config.toml
input = "waveform_16khz"
encoder_activation = "squared_relu"
encoder_inner_norm = false
encoder_drop_path = 0.15
encoder_num_experts = 4
encoder_wave_strides = [5, 2, 2, 2, 2, 2]
encoder_layers = 6
encoder_width = 384
text_encoder_activation = "silu"
text_encoder_bias = "all"
text_encoder_positions = "learned"
eps = 1e-08
alpha = 2
epochs = 41.4
Rows from block 2 of the audio encoder, named by matrix and row number. Each number is 500 + 40 x the weight over its row's rms, rounded and kept within 0 to 999. All counts start at 0. Numbers have three digits each. After the name is the row's rms in percent of the matrix's.
# f: conv module depthwise width-15 conv (encoder.blocks.2.conv.f.weight, 384x1x15), a 15 kernel
f.0 108:581538475492548565503466462487528546552506513
f.1 085:537513561506547526498457480437515441501471430
f.2 106:495512482582434551465460548472515527459535491
f.3 112:622562512508510535518495494536518513496531524
f.4 082:491480443528568497502477490582509433457494533
f.5 103:513508495480578462491562510448436511451533537
f.6 099:503562548510579548555496472480456489457488469
f.7 088:456462467459482482459490498526522515576557571
f.8 094:524569534460473450468450475504545449524509442
f.9 097:504481450516566526478474531537417529560469503
f.10 097:566487526532455578466489467521498441530463534
f.11 104:525448555419527516453512534447548466513509495
f.12 094:489441558484489458500481450524573533457450526
f.13 106:557502584561543490521472458511468476472452486
f.14 100:554546509483500555495516410458445495474514540
f.15 084:475491449461412456483537482513500537478571520
f.16 092:405495481515426504489498502535525496513557561
f.17 103:503501470452470533528518437523560558471428485
f.18 100:469552502565561483453479454446518539533489536
f.19 112:529481550477456474504544529544452455426454477
f.20 115:558547551478499561508556534536513481519570512
f.21 113:545463535543528483536538474462423493460456452
f.22 103:552494453499449523519525511587538538524546460
f.23 115:496473511497501466530493502585585547553519466
f.24 090:458535481419575551500502526441498492495493462
f.25 088:565526498435503580545541518458481482460501483
f.26 097:532497478487445551551502548531426467437490480
f.27 087:499465537557468494502466544558513438564536464
f.28 094:504469502475568499454529489529396515458525517
f.29 114:481477446435495446420504484460493458471455512
f.30 092:455509561566461457539503512469432509546481477
f.31 106:493494480463504524457503465499483501551559610
f.32 106:563517487507465400444482477470494498463495454
f.33 106:522463492492433446542557473470496557481549545
f.34 100:501471420431462558531501483473499506477517566
f.35 112:482486512459453401473498444531493451521458510
f.36 110:519563505447463469504476543501508419466562524
f.37 106:523474462522487513502523553576579546529464469
f.38 106:524434556468515547467487518436550484465552485
f.39 102:517509445458502472434529502586540516443499519
f.40 095:453441453487446458507495472512471532529538578
f.41 103:527481451453505457478527492496442485437415522
f.42 105:508454452510514576536526463431541505457461519
f.43 102:465564451507527500447498531506495568433545478
f.44 100:455600470515561443479514502483530478475505469
f.45 095:475538583531466537503497589530487509517534467
f.46 097:484531503568449509586522553459551501519516502
f.47 100:456455539562533472471455544548494444474495542
f.48 095:563440556461445483482492536508456516520436494
f.49 105:478478462534461519488446516567582545541515487
f.50 102:385474543491504468465504507509490459520516443
f.51 109:426483513461544479532502526506512454540440429
f.52 098:462493539508565458501437512513486475543444569
f.53 094:548494542518471486486483438492437523517545585
f.54 098:476512489504569463423520554519447555521469509
f.55 106:445539450499544556429469545483482481552506487
f.56 094:475522559554548470521522486539533491443431461
f.57 117:533539510481479500476456419433489449449523467
f.58 094:486476539471513597526473510417461486534502503
f.59 121:572584526476527567528503526471476500520515458
f.60 097:521444487500459564493508557486439493511425536
f.61 104:426514500463534438543471534553439530524499505
f.62 102:516485469502463551446514528584436522496459538
f.63 094:543504551504570508546506480458444486505462426
f.64 107:432494512500584457540489517457549522475549479
f.65 097:511485509549490529503508516436413460575474481
f.66 102:531504543523423419478462548524511524496547518
f.67 096:541523515486471416492507564558508522483461440
f.68 108:496508522548490447444456472532502550547542570
f.69 100:525537498474530535570525458429489459556530531
f.70 099:512537523467505551516489454446471442577545524
f.71 098:509493480510488465564533399470567488511481479
f.72 090:507564486476453435540540530488512464580506477
f.73 090:468523444564558514531462481548456506512437522
f.74 098:465516502487441488435432434447466479495482524
f.75 101:506473554436522526465509420537479477515442538
f.76 080:545528480453496518590519573496480516545465480
f.77 097:566468516474517455586471476473452549489474516
f.78 099:478525466427450578495515504533499431525487471
f.79 104:481546582503520478489477554429505458555519488
f.80 093:521445535495477481562546559473490563484440506
f.81 098:539529469463447509510528547547494527503440418
f.82 100:546473521472478479512453567542477437508539434
f.83 103:548469486561450566473523523474574479488504538
f.84 091:543476502487495553517510444542550526582514445
f.85 102:553537546528560539542485495468476490445459441
f.86 109:491529500517534520458491539524556576574540537
f.87 137:484535509507479499529491498476485438396439457
f.88 105:422476524472455541502459458528581480499498533
f.89 107:434452465476495493455480535490479448447435464
f.90 099:470481479502534485507565445442538524489435561
f.91 088:444462459458505515525463486510529535530566578
f.92 088:418467490498458489524492514505525529554554578
f.93 097:471575493519430486475531505558519520482577497
f.94 099:547507488542493543525496510536572577563528504
f.95 088:520533489512423518528483409487501427520482477
f.96 102:588513501479470489462509487470517542416458465
f.97 098:552493457516458486463542488528437572510438497
f.98 100:497493469432456450441492471522481558535441477
f.99 098:506490481557455490449573540488492501565437512
f.100 101:535529526502500478554546477457507527555554582
f.101 098:465440530527498421486530553489536536467515441
f.102 101:576446516450509521520503509460447494536515574
f.103 099:508468571472526546434496538443532440496475504
f.104 097:452523533508533538555523543521481441466454432
f.105 088:495441465507487467456455502560566551542485462
f.106 107:482445470462431512517499557536553528540488443
f.107 094:534524533529537538488455528504469437431433517
f.108 111:519543533574581552515535491520537521489456488
f.109 095:444496520481415476548529531491452445480544478
f.110 103:450435507549517513500443475471441529536505565
f.111 095:465468461546494452511492478430448559501561511
f.112 089:462462429474451457473495508546542537544538543
f.113 099:451415536439473476516508468469445535481474480
f.114 096:439489544559527445438531456507524448503503526
f.115 087:515506525479422454548496466559558472533461474
f.116 098:500460519538469405470455445513459534512462504
f.117 102:449474507462495461457524552508539429562460475
f.118 098:433519433524498458482468485551553535519543456
f.119 105:477446470568509481515490535453497525485430428
f.120 107:512526474533502541534482534435503458583436513
f.121 089:557538540528515474515470497468466445431442463
f.122 100:507463480524488511439520502577577432499475508
f.123 086:486507433465530551525521516536450431540488447
f.124 106:494483431497537540468456494535451446427466494
f.125 098:496476506445550426550437515567491527494520507
f.126 113:503434453457523508487466483524530580552537464
f.127 104:490516551479549478516495531505560514598556505
f.128 096:452522454490534465443504489539575491535507431
f.129 093:516493487499483465487533576587550534514447530
f.130 093:484462440453430464543489563520541491502538531
f.131 100:473507515502550496452481582463533500527415528
f.132 095:461406517506494486501513554541434477475546523
f.133 095:540442443498539458504488476518506563488492585
f.134 105:527542446501544473458534524491446432530540451
f.135 114:498491534476452453474525593525504478479440552
f.136 101:524484568538515563577516554524488472460477484
f.137 113:589552507565573496513510518488514484453500477
f.138 111:553534548503545592464522516539472449490493491
f.139 095:484468453455468467554509533510514576531479569
f.140 112:516516550523477508505512497566588490546560541
f.141 094:483578459537457487420487499525495533442519521
f.142 099:534522544438532482545510446422535551487506508
f.143 099:543511447459545527560537435477510512453459530
f.144 105:533554547549538455471440502465458517521553531
f.145 101:446515529535546543537552567528508494501557545
f.146 099:488510512515497497527568474406475519579464493
f.147 108:467442499487513428423440456499510544518496482
f.148 087:470520447550535498458499472585509457433503503
f.149 090:558477486416502525545512494518517429532499443
f.150 104:487519540467449468537539451485488465558522580
f.151 110:467490466495512492510534468412424444496486548
f.152 096:455513562501514469503482468452406516497528442
f.153 101:464573452554495465490551467473574512480504481
f.154 105:544559518524474535575557484471497532509553544
f.155 092:436451508520529520551530439489450476475504569
f.156 090:537530513476547535567515541517486502597536500
f.157 103:492486515482534431535518574425553459504493488
f.158 089:461522537522534582498493481443462438547472515
f.159 099:505466592432536495491499437532490513531469535
f.160 091:472495551497521448487512567461501561522535575
f.161 102:518465549490495543454557437562462547475524496
f.162 089:518484435560535429475518445535528453534497501
f.163 103:466482491501569584526493498552540536564496492
f.164 101:478579542460476450493493489551532514517568456
f.165 092:472469532519472489494537599437492521453468469
f.166 119:470470549553537435555529467479470531555481471
f.167 100:434533539542459503499543508517540455506554431
f.168 103:504538450487479558499472545500435461568541466
f.169 096:481524509441554515505472531518467479520444596
f.170 094:459548464451540490516460513469456535526444568
f.171 099:490550449571441486522539497464554455520465482
f.172 090:533512473454538518496454471597539472485556490
f.173 108:548580553527546575557498509486506484501513493
f.174 105:490510536488456541552496544424520450541456457
f.175 102:520499557523536537577590495522528478467503517
f.176 102:470496558429495521491451535514447525462543440
f.177 102:498487523464524533412512565441549510464530510
f.178 114:504504486560556510542462448466555469467550548
f.179 111:494467432467472425555482540479513533497543546
f.180 108:485543556558515479447503482566562511482475451
f.181 088:541519530501415488560510490438506552520456531
f.182 095:442509496482538417572552477493524508481549502
f.183 095:529468415459524455515548514476535491509430532
f.184 114:558586523514501529587517542495476467492482509
f.185 100:456548469523505456535486542564461478553441524
f.186 099:586527530517482488493480539466474479448514416
f.187 104:525472479457517504422511530584553522465488532
f.188 084:506480541478512492444513459564437559434515492
f.189 109:492538459489551479540472543434577453492525480
f.190 101:468542520431505493543496539450499535452493581
f.191 094:462537450503539431571469493565471501506482470
f.192 112:548562479480510568481525485480476479570567517
f.193 091:518459498522556548540495530529563459434546524
f.194 104:515468551445540558494518498442462481474494577
f.195 091:439454527516559511546484431435495518530526514
f.196 104:467462458517550606519477503490485493485528442
f.197 112:510472535469481438447537555549563522501459531
f.198 109:540500499488538464470495427541463507517580442
f.199 101:543507518475454538540466461427472491449565512
f.200 101:468456495562536542520445517514467528535499415
f.201 101:521494467482482471489440466410443450466467501
f.202 091:508468515520486452596491502484436539526501438
f.203 093:562513512468491431434456459535530500544508544
f.204 095:459530557534540504496485429435493499537553461
f.205 111:466447449505430478511471576487564522493519492
f.206 087:491488390499493545485481469565553530502499509
f.207 086:460507490433496517519537571547527493417502470
f.208 101:501464513467506515572525506440430488420491513
f.209 100:477559493484458499569532519414538507542467490
f.210 101:491511464478418484538515466501537493564543570
f.211 097:464443541502541444454546521447516457515555493
f.212 096:450517477486468509461531453583459513550448529
f.213 098:475461446454495539564571494514454479502449470
f.214 093:502512497549452557429537497474474532479450565
f.215 116:484519592543501469537488465531549469485538558
f.216 100:549442509509482454565530487504502551456527429
f.217 099:535473494476467469473520534486522425417458455
f.218 104:493532554559511433454466445516465532536503544
f.219 109:498521473520504537438493462576569492468456453
f.220 118:527461480513488467498465526595591509492489477
f.221 094:560552494473453471544499529501451439494510569
f.222 104:553557535441476511471561519512481453481542553
f.223 099:496500505451497548571589505524531469508446526
f.224 094:487512464444516461468493522571565533498557547
f.225 104:458537549478506472534502441511462560481519419
f.226 102:487467525544518467445482465541565559567505518
f.227 096:479500509565522586439514449490480456510513546
f.228 102:382498452524525502519476514499515525536549473
f.229 097:547496512512504488521450417470442493439478446
f.230 105:459567466454500488535459433456484547466522472
f.231 099:469479460568510528551447464506494459512451433
f.232 096:549456478479482507525478421484534562515428484
f.233 101:548483481497517520524493588519452548566541529
f.234 105:546551446502574483456470480489482572478483532
f.235 081:504479526523467603479450545495526467456465472
f.236 103:477523444537422449556518449523485487494549477
f.237 097:457491430515412517523521502472521457536544541
f.238 099:521487532515452524540518551517442430529482429
f.239 089:539531471457531522530529410470552556475513494
f.240 095:525493530506579495442473547438541538515510449
f.241 093:580418493511481521497479550474438534481513529
f.242 104:466499560518487470553474448499515557453468570
f.243 100:445570453497552445480553461521497526454514505
f.244 084:503488470534551539530440482458588504455532512
f.245 098:494456458511531532477461433485568566515526461
f.246 109:472547553472527525474478577458572505473469482
f.247 097:495578509495511467548507534463568509489462573
f.248 101:445454472550551487468474535564547491496449472
f.249 093:581552483518450521523521543551525508460462547
f.250 117:527541480488468542519480531459469425424470459
f.251 081:460424525546530471471479517495535552541457445
f.252 106:518560518495449449496554481481580493492558466
f.253 116:517533498482556569545537548515552520497567528
f.254 109:489538519461471549535466531452418547548495484
f.255 096:551540522496470518572568490457494527514567531
f.256 094:490494525439520483492542407574484503515463532
f.257 092:539535473467565518529476472462506513528601507
f.258 091:470525519470444539537550505576450518534538461
f.259 103:518533554546529456452477476507512544577558499
f.260 107:459563536506534516465513425498539491472534429
f.261 106:488466489550506448428466573533540480511469538
f.262 099:508452447524537477423467466475491558544535530
f.263 099:519523500419426521515503571555496495498500549
f.264 091:570528534532551552508493567542476504541505454
f.265 104:446476483507444464533460482506574482564525546
f.266 111:572555500449545558566480507465467524498508512
f.267 106:503537449483436527534506545501520437522526421
f.268 111:403458472523474505468512417464512493507532490
f.269 122:475513493458501493507457532554542564586521544
f.270 096:510480520530519527593472565499532460460453471
f.271 098:495514543504530518519478425517542427460567475
f.272 095:537436552484498527513463565438558522469497523
f.273 096:514569512514496548589567470483503535529527513
f.274 107:506514584575472461449513508519466508539549520
f.275 086:456521494481554518457462413525529464435516504
f.276 108:505471555462526453513554499448484473533542578
f.277 091:471481491510497500425447460508450548518435556
f.278 092:459457491504518426499533576490506445448458509
f.279 099:492443494516479482444406425516498508520529474
f.280 107:447554492472549417522486473495511433543489494
f.281 092:531451542470470543493544451541417531518481525
f.282 103:583483543540493483543520472546449492472449542
f.283 102:520459471468519550550558558487547507545489556
f.284 101:535533508445451436538538554524472538543516461
f.285 107:482472433503514474491516490414490525519416461
f.286 104:585517479551560496534539464476469457522460484
f.287 103:523444511485545570468508467505447508578460515
f.288 104:436445465525508553499471501443543532508498428
f.289 100:556539450519486418493464466507519454530489442
f.290 096:463507457479557476491538553508436455424489505
f.291 095:548491519550538529484472455411470511522562492
f.292 103:404507466527449496490545467507485555482544538
f.293 099:444497486584513533466543455474521470460545540
f.294 103:452515543523462543591482471486473515522496432
f.295 114:441441470538504497431528511551455458503466538
f.296 098:473487519539555478533526552556544564528515557
f.297 099:485527470437422436468527518519514499552526546
f.298 108:466503529478545429490497519487436533463431550
f.299 098:454426525548517539517486440475470485499557551
f.300 103:525510544531450456425482484470508423481548488
f.301 076:427504470517479438498522513487530520555516589
f.302 089:505504434587526491491444580519486489490529504
f.303 091:532512540512528486548436477493534556516415461
f.304 106:526585446460494473489473433561519530481502490
f.305 100:547531508436446489529521511513491467495560585
f.306 111:441499532555498450514464495526474526569552554
f.307 093:508522483529548436499522465563485432567473505
f.308 093:508463470528474520530471391536501485471546460
f.309 103:519475458463420454542470492536548531519553531
f.310 100:495455552469513558509444542455551490563468508
f.311 088:523495561476522500496492461534433452492547583
f.312 093:569544503502476463446529461489560468482471436
f.313 106:563515451458547450483512544500455544503433493
f.314 096:537512499497537535436471572468474536547466441
f.315 099:489484540537540534537462460512473551465559427
f.316 099:411526456514489486459485532517488568487570500
f.317 093:447469513439482550552538433464457483495469521
f.318 098:491508589563495524521464446473554495524475457
f.319 110:505467556546462456527437503531524561477453459
f.320 090:533517508520453539492535507416581509487554511
f.321 090:478541428525414528557479464525498487465496530
f.322 099:426485513491523430451527474502455434494491548
f.323 099:544583553499496497438480527545472477471484445
f.324 090:458499524520514507421507555480471424527522559
f.325 100:428491482484483489561551484537575487485532446
f.326 113:493504499451538506512549469551586494455526562
f.327 102:468539521484458522457534455566537488458434539
f.328 111:576564483480528548505506515536531526504562556
f.329 100:568484517541536465578464438488494482495482551
f.330 091:437520461483530436535496508558473560445526492
f.331 091:446430497528464438523526487540535517528520567
f.332 095:491462503542511561473522431510533425443523481
f.333 095:501550537507568508560435532496509506469446450
f.334 100:518441494541506555467476501551479490462404501
f.335 086:464480502474436569576504439535507501476486532
f.336 099:483471503463550539509509441513460473575529430
f.337 094:516488528526409499508502545428536485439535509
f.338 093:498488494451518496504512502547379558504490522
f.339 089:517521497536462464575426504549470457540464498
f.340 102:501496519521491467507522506474559416574453551
f.341 089:497475497482529498521575582513469445456531450
f.342 100:482499489474532417578483526488483531497543432
f.343 100:495455484446486525521477552551546441438542523
f.344 089:455445441468497482497512523489557531537581532
f.345 096:514462463573542408489524490520543465527493485
f.346 096:478501510466542454520511593423535475489467513
f.347 087:439541510478484466533533570435535463546476490
f.348 113:464529477466492575546532524448494556493512569
f.349 096:519517520541491454447539518457507520442556575
f.350 102:544532512513473559446460473536492500544588481
f.351 094:481582458481527458556503511514459567492473545
f.352 089:500441502452427534524502530480554557472474546
f.353 101:432463452539519539490522502556468486448441466
f.354 100:534525508534474586579548473469527460487503505
f.355 104:520446539547496487503542423543548510469450537
f.356 096:419482518538547533515481479545550502447470553
f.357 103:419524465492456500558525445484553515465476538
f.358 103:497550476485516409511528454465473561487442501
f.359 094:446499525567563488469499447511537574510467492
f.360 106:398448483543465514501505522508525507578497508
f.361 101:492511498478567479435471527528578505534453452
f.362 098:451541426556510456501521562453483538496500469
f.363 091:481497453521548522567486419503438511489486448
f.364 111:576495492509491494450461475460534552554542444
f.365 101:471491470548562507537431463572523480503518545
f.366 097:558600511545464528491510489510461508462514447
f.367 095:439552503475570436498504518493502559463493552
f.368 099:508437443496502535513533443527571536485516441
f.369 109:539556529501546455446498513571519472458540541
f.370 104:548558523565571526515454466477472474468471523
f.371 101:462482461490506457542554587533439477515468502
f.372 099:503523494519576463446551513467567438474502490
f.373 113:516524483474472444477543577537467517509438442
f.374 101:509538563549548476461481501476562546453458472
f.375 103:526524462544474447546521532454455546451549534
f.376 094:534489474549510459458482448443534559461528553
f.377 097:500539486495503502485456522604506417513535483
f.378 106:476547535444495482541558563500493457451484446
f.379 095:476475483519522515518543465401432524489526548
f.380 090:538481497510488466583596550496501522539505508
f.381 103:572578530491454503547530473483496480457544464
f.382 121:504508540487515537512482440386457502464484504
f.383 095:475489540420506542497457502446558463467551490