Rows from block 4 of the text encoder of a small contrastive audio-text model, named by matrix and row number. Rows with one number belong to one neuron. Each number is 128 + 32 x the weight over its row's rms, rounded and kept within 0 to 255. All counts start at 0. Numbers have three digits each.
After each neuron's rows are labels from the 100 texts, of 14976, where the neuron reaches its highest value: "tokens" is the input token at the peak. Only what is clearly more common there than usual is listed. The data: read English sentences (LibriTTS-R).
# fc1: MLP up (text_encoder.blocks.4.mlp.fc1.weight, 1152x192), inputs 96-191
# fc2: MLP down (text_encoder.blocks.4.mlp.fc2.weight, 192x1152, transposed), outputs 96-191

fc1.273:100195147161164141096187141098126124094091097133174120121193089147131117075102130087146171070094107122092107132114112116142108156146098189156183087127134178166107098128155115150074196168140151167103153091092096142130210110106158097124110147103134139121168089065121173087135133138145149147
fc2.273:097101110120143121159120123091105094130128138129082089110132138110123123167092102102131090121082079098088135094143118140187138178109178076150076139137124080124169177077140119197121082121137107132154197117092149131114109109119118060163120099131182181145132138184127067086069092147152134092
tokens: "n"; "b"; "m"; "y"

fc1.458:161076066095135091118079115147133150125115107109092174091144154122092106140168087160113110147145123148194183082173151111128170095165114086134073168122114167095178160104152142132155089100105047101114140121172147130122107136137156134160181074154116147119133122153139108095123089157125152109
fc2.458:147124161121131122091206098139135126124088111123189142146124080116104104062182139151163188074156136142149151125071137093105129103143076184093182127119090153113049112163123130069050153117123145132102085132151115131139152133094148172127126099192103114177083090118115154102127193174125077163
tokens: "d"

fc1.40:102211129117153102120153133076089132130157169172152108127174130197128184107102126148045079101104090079129112113117118084128115175108128183142127103140196132133156107140168051150110158169180096126141165090093106139145145069104115114154158113124159146110168129099086181105082137087135112153
fc2.40:129053105127124204127133090191187110091105075107153131140134106084086092122146132117142168110132117162113117082157140123146165120140128144082151097099123137099094145128126227131106126050090133115106171129114140040120187192108159086121097108134157138173076097120115137082150168152164126137
tokens: "d"; "p"; "l"

fc1.589:114171151081162103169112109035111179178101155127146126105154156208098157151165106142076131182135136054119124119137138098137164145106122171149101141156134108152148151115147072171135174197140108101162105095130083167099098081092109125187135114111117122053156112158140130103084129156102108159
fc2.589:144087123145122187084130117172174092120101090144165106154131099087115099101133122131157174085143136151115101111146143154146156113117130167079168101129112149103071135153119191077099139068096158138106133144139139077111156146131174109100117103148111113184049116059129177076158176137138118136
tokens: "s"; "c"

fc1.423:083078125147173108165110086140140148121159110153108107092175165123100129196118060100087094142129124119122110051142129106175130164148151080125061133109201143143233183091154133136194130091193091110138159180090144119103125150178138116162144090110135130100143091132160131088098097117122182086
fc2.423:149146197098098122141170061120140109094086095117150168151139058118137060082165161077133148105147138152152164148085128126098108112170109125123178166088081162090077120154103123141094135131090128110086094091143113127174153150074144134117122100174124143146136090171117097129092128193161063141
tokens: "d"; "a"; "g"

fc1.134:111109136129211138134122116078140149179141152124107119099157149187140165168127114158124111137093128104108112054113073129184152163132124115140096107143180132147168172139162112151165255145164124107209171136118128165114135096136164127160124081116060167117121109147179144075101128082098141084
fc2.134:144172150102100122124156101137153070081154063097160138155138065150071122100120114039094122087131101141085134161143137128125098146151155137157151108121067126115107126119123127112218135069128088122132118052101112101162128190102135161121108143158124102142102100139158158135110165143156133170
tokens: "n"; "l"

fc1.719:118085065139142073150084111126145150111114137112087147103133173130057094176179094141116110152167102156208177071132163117159171103139088070109075184133117159101153155149136143138168085096132071127118141152114122140150111144167119118127169093156089134133087089173147111105139103159142172092
fc2.719:137120140126122130094190112136135130129092117123193142148126083115098117055182139157163172081156128142157152122068138098113142096140087189098186130117096141115053115161119126069049164122121153135112105134159132133137164138095152155132130104192104104186090089115115170103134183175124093164
tokens: "s"

fc1.222:083192198109135107120146190072087110136100182140181135142111105209103149145130157148074155128075105063119135086107138129136120112126123200124164079119099110147111096169118067129152119198170117139166136104134097191165114127071106189128092111149153094077123103167113110126087164115108123151
fc2.222:139082111160150173099117109196155139119133089120154126142125095099114110129137126173148151085142142177135081094141148151135133107103135163082132092116150139134068138115127198083043135083103167180101151115141134089094151136090152117116137107127140093184104107031116170101144201141110157099
tokens: "h"

fc1.635:117106134131171121176084117107137139138151148158080138097195153174096139189144068141111070118118107110174138042169143148177147132138129090132081136120118188148166166168174100081197143111120108093162156149106096156135181119156128174147124072148088151136097132182143115024115095160126160069
fc2.635:137107154102118147099164111137157109124081102137192130155136067115100100054189145127161179060138116147160132128114119140134139118143113187089186110124103149123046124126132135068058168111097140126106116117154153121119156131091148122130109107168115113214073092097082149097130170161140113175
tokens: "n"; "a"

fc1.283:101029108169125090162089121135122170112109135114119149099116139106065119135180104145120115153168141135185180101121186104152140083125089109087113151115109127081171132131124106149153109127154101112100150171122129142149091140142122150149153132122096129145104083137157117124167125192092143119
fc2.283:142120150130126126092176110144128139126099122123186142144132089113103118055185139151169165077163125140171160130065144110108135095134084190101184130130104140121037127157114126054047158122121159140105101140161118139129163134108141155126132096192105108174079083114104177113137184163122095153
tokens: "s"

fc1.371:097187160142166151083146141101125090123123148148208136122189098149180136101107128141123191104078132100073121145078108117107118176134081215112201095141111193162068082087165109142062155126130106169098136114110104121127180098086196073142124143159062184141144112093141137097141178126129085140
fc2.371:096142113161156171166150159143125143134158125107116118103107192097106146138105073153116139134098118118109093075130151091174120153118146063124058099125156105135137138059142162191157085113195081146124170153115186100128117137106127087189118123076174169133209137190164089130123096131128157093
tokens: "n"; "y"; "m"; "b"

fc1.735:134077163123132125087214104120134142146099134105122102180136104129151159077141136130160126138103120102129131085094063109149125151145168157152117111099161184148135105138155098187122172153116165110116093104087118172132188111095125149135131179115103185155158084069174142102183153105115099129
fc2.735:120114117130137134183071125144134118122139130108076145095110184120167112188103107108094071171100152153112123119168112178123121134113185093165077161101168087110197119089130164181187099113117138139142139143110087097147121163181104117119132147038177137017145135120103127150152086098146160072
tokens: "l"

fc1.12:068179170125131120150130155061127140135173177190187109134175121197137194092101110148075095093100125053108097069105110127117124143113132157129149111149204138141152118118176042154086164182129133141162151088118118140125122118096128119178117102114149145085163121159088179080068149121135116113
fc2.12:136084130145138181117158069169190103099100071091159130148104093088109090121117120112134172107144104147118102110150133135138143137128142114122149100102109139108122126073124226130132113033093087131102150106117154046131166177095160081153108133149164148176105107133139117109156176144179119120
tokens: "l"; "m"; "y"

fc1.23:122064067135126075132093088128139164141109136132092171087145134116060119159205083153126126151161142157209204072132150119150169101154111073096093164103099156096161133151145111116162100120137076135109135139110117133159146126148144156150154091131089120133095088133137134096148103168122149119
fc2.23:143109149131116121093189098137133129137090126125183136154134082116104116053177139162165185074151127140162152110084137108114134106145088183092173129121093147126043116151126131068037161116115150128103102138147135129134167133087159148131127096185110110187076086112117163104141185162129102159
tokens: "<end>"

fc1.242:131084049124175092136105097143123147116154116116083137110172168120084101174160077138129125106132083166184131078116170137153151135138078095152080155100116178118179163149169131145144106113093067123137142132147105138123167154138145122130141099160094129132065107157116131090106104136153178090
fc2.242:139120162113122132094191097133134124127081125137184131145135065121102115047181133134154173063144123131147144120084141100117143116132091185086183126120091146119052120147124125079062155117124136127107113142147129134135159137091150145135119094197102112189082086105104171095136187165124092175
tokens: "d"; "<end>"

fc1.389:118190129120145121125118128087097165136146162171184107139192101226143183143139102116093103124094110060095130112132065108106119128117108155151161131159151149177114144088167087150107220172174117090130115134155117155089185059117176126144126120130109210102140157135106143112059183095149123161
fc2.389:124114135113126160102163074149166113104103074112160118151162070127069109102122139116110165045138107149112103115169130133149144130131130148075157097119116165114085129104163141115122139055103090105087161127117159089121191142095173099130106104170129130211078112151122147080153178137153136167
tokens: "l"

fc1.297:104116166155193096163146119083168127144132141122133106134159138181162160171108094148110112116114116079085134105093075129197100162155125152153113119153147131157112146137180044160135167167171127149139206138093073148118194083109139169150108114119140129102116118135111203068131121099177139096
fc2.297:125110165100108140158117112156152087067095078118124172124141081123138066124129155060114122179111149165110116136125082167136092137140163137157179138084103156097133177113107160187120117100075120114130167082127139074175110176092129114098104128067167161127158135171133083107102094146158116158
tokens: "l"; "f"

fc1.205:129220135156100140072129190134091113146128143173165067148154147099183185105068163133091139088141123080057067154111121160138088145096138173155160129142177066199098110152068109099112093165135142129108127141104145138091107129109100111115117148145160082164139139114077110115153111074120170164
fc2.205:144073135141103076117166089111115178177115136127118107141127133083085135132099121106118125121116119118109135110164129150177160152117179097101083106170131124120131171073118094166162080127157087115100183148096168184125148072149143070167133124066180153143110114097151083091181118145116139141
tokens: "<end>"

fc1.359:115114126092136116137130205098105133142151147153186141110142113121173178094099121141128124124090063047103106098172085110130120177116136166098113133160169153190162138123168100151134179131179151128173113081167106137111141084105102085131138110101138202102189179116112121092110079100087109118
fc2.359:112107094114159119157114142153149103104135116114111150111077174132159118164131095015124135159084110137098133104189111120138132143130125100162082121100147093102174169073122187182195100066161110133149138129098126083171106159172106113148060133079173166112165130145172109145118119145162142088
tokens: "f"; "l"; "n"; "p"

fc1.123:155221125120119116099137128062102192165127179160162114144129100141131163108125172147139116105163171051146181147088150146071141117148123161121152117128113084131084150150099044118132128181152121120150089137091108188150132069085075183131119119158164122139157137176079145131151165156105117140
fc2.123:134099139157117166109132132158141128117118112130174109138131085117098109090149140168159164070151126156158119110099148157126145109120125158070172110128127144134048145138116165058053164103092156156110128136137138114109154131104150110121132114150114075184069104044087184079141176146099131125
tokens: "h"

fc1.293:129088130113195120115078093127137137115166122130094113073169170147083146179160056162109090108107074128146117040193154103154131148113106110146103144142133176156163161098209120156192102103135059076142184128112093094104183132164132135113118060161126153121119110176120130050082067137150150127
fc2.293:114116169106117124115203098133148119126063110132186140156148072134107106040189152108145166056131117139155139120102135111135121116133097181099183091114100153127088127124137130091062158127119140092107108129153136121141158128080153119138097103168118129211115102122088138108121173178141102195
tokens: "n"; "b"; "m"

fc1.670:122149131112186134159137144099130136130133157166163094074188132219131146151110072125103117113085094102098113095187044125166133159091125131144118117145155165173136130081207103125143204149162100117198167121115091129101199112118179098132135130127084212100132151123144160088103130106133133122
fc2.670:122136109069131155105177101107179090106093124144184116149178074152096135072114129127104154037087092109068073089166097103140122158123097133129133101133127170146118121121180116145110162126130072074119139113128153111114186116056162130123074110194122193201115130207124118089104172107200138159
tokens: "n"; "l"; "b"; "f"

fc1.280:106150136129141089133148116043107142194139185156123157112146126158102151131149142149089081165166114089130140134093171128108140097092146159102118144190134091122131155203142076155128103187172141102117143168103073190133117063143092153171127071163121094082142131173086139120115122136079153140
fc2.280:143095143159121177106140130157143124129104118136183110137131093104111098093149137158157171101158132139138115131109145142124125095119119162084174111143114140134045113147110159049049151110094162164103101128157122117098163116108157126112138123138103094193062115039102174088161177135119114131
tokens: "s"

fc1.131:124191172141140089123134157057095146140137193194158102159119131187138132109102163113080140114115155058143150158062148130108162129132138192099172155185113083156103146126129074104102130221143138108118087123193126166120100081130102110158131101164130079075144166153092114140092140135097125180
fc2.131:118079126160123205129131077161144111133105114142147105144139087083122126113114121173147129103150129124110088099143171146149147119118132138077149109158136115142090133137103195085063118087110176175104136148120140090086133110135137106084139101109142073175057136058111165069160155133130132114
tokens: "s"; "c"

fc1.71:127235155120138147118143152103099152133137139171183120105211106211140143100126137146114163080075102094090095141124072115093106149134146156144180135151184136152125123108181105131108214156142104109175139098109094137149187083083162105131106116114111186106186159106101147103121155106148113162
fc2.71:112086131124124176129170081137145093108084098122173100140161082111077107125133136112137158077110070136112112091173124122162135164128147116083145101131112153120114146085185146157119143094117098112110171128108168096099180117093161067148114118161169182198113103165120149039105142133150119157
tokens: "l"; "n"; "f"; "w"

fc1.527:154125102178122215136130166160156091102096083121144117134087120075106102115156125128206161109155134177117071188104082153137107147174151133105133125126084139125097098128121181051086173085122149172135109102141164076125185179090155140132113148127095104175166126071136158144172155115136107128
fc2.527:178116132142101152038210097137104137116066133140162117136131074113119103085139139134211196117186159146118134129111135096071140052135103174105152138121101178143075113157122121105068145152115135105087070166156124135109163123096161169103151122169063127166123138102131093098168193148141045151
tokens: "h"; "l"

fc1.611:041189151094175144139186158102086108142124159163177147098158108194149181091095128119121091117065143094114107121101063118104106162091140158118153102126190143185146108174180071134111174151190134137166143147143102144112138082102097162135140116119163143108162161122134168106070128083112105149
fc2.611:162109113138163144123133081162144111093161043088137134143121098112060077153105104072148162065154107165115144112165163124136156130135155163090178137095075116101091119133141154085156121028105106137103155112094139082121145166115171123120132106139140140159087126102161141102152128131114117168
tokens: "l"; "f"; "p"

fc1.343:123181131112132134100134156079113152170148174143199095127152095167140161062114149156127135129075165078108108126109083137158145113154160156102146121155182097181178124136121099152112209152154151136156138094090069144124126096088162158140153105146160115136158119130140126136150131082114117113
fc2.343:147063104122115195104125072174184128100108077121110134132103115084094117189136137083133144125125094161098106104190134135135186108127144106106122107120122140096103154109125169116154111047150123140116159165105141056132170169166148129165092138090166130137109124120143108086154153136150130090
tokens: "l"; "f"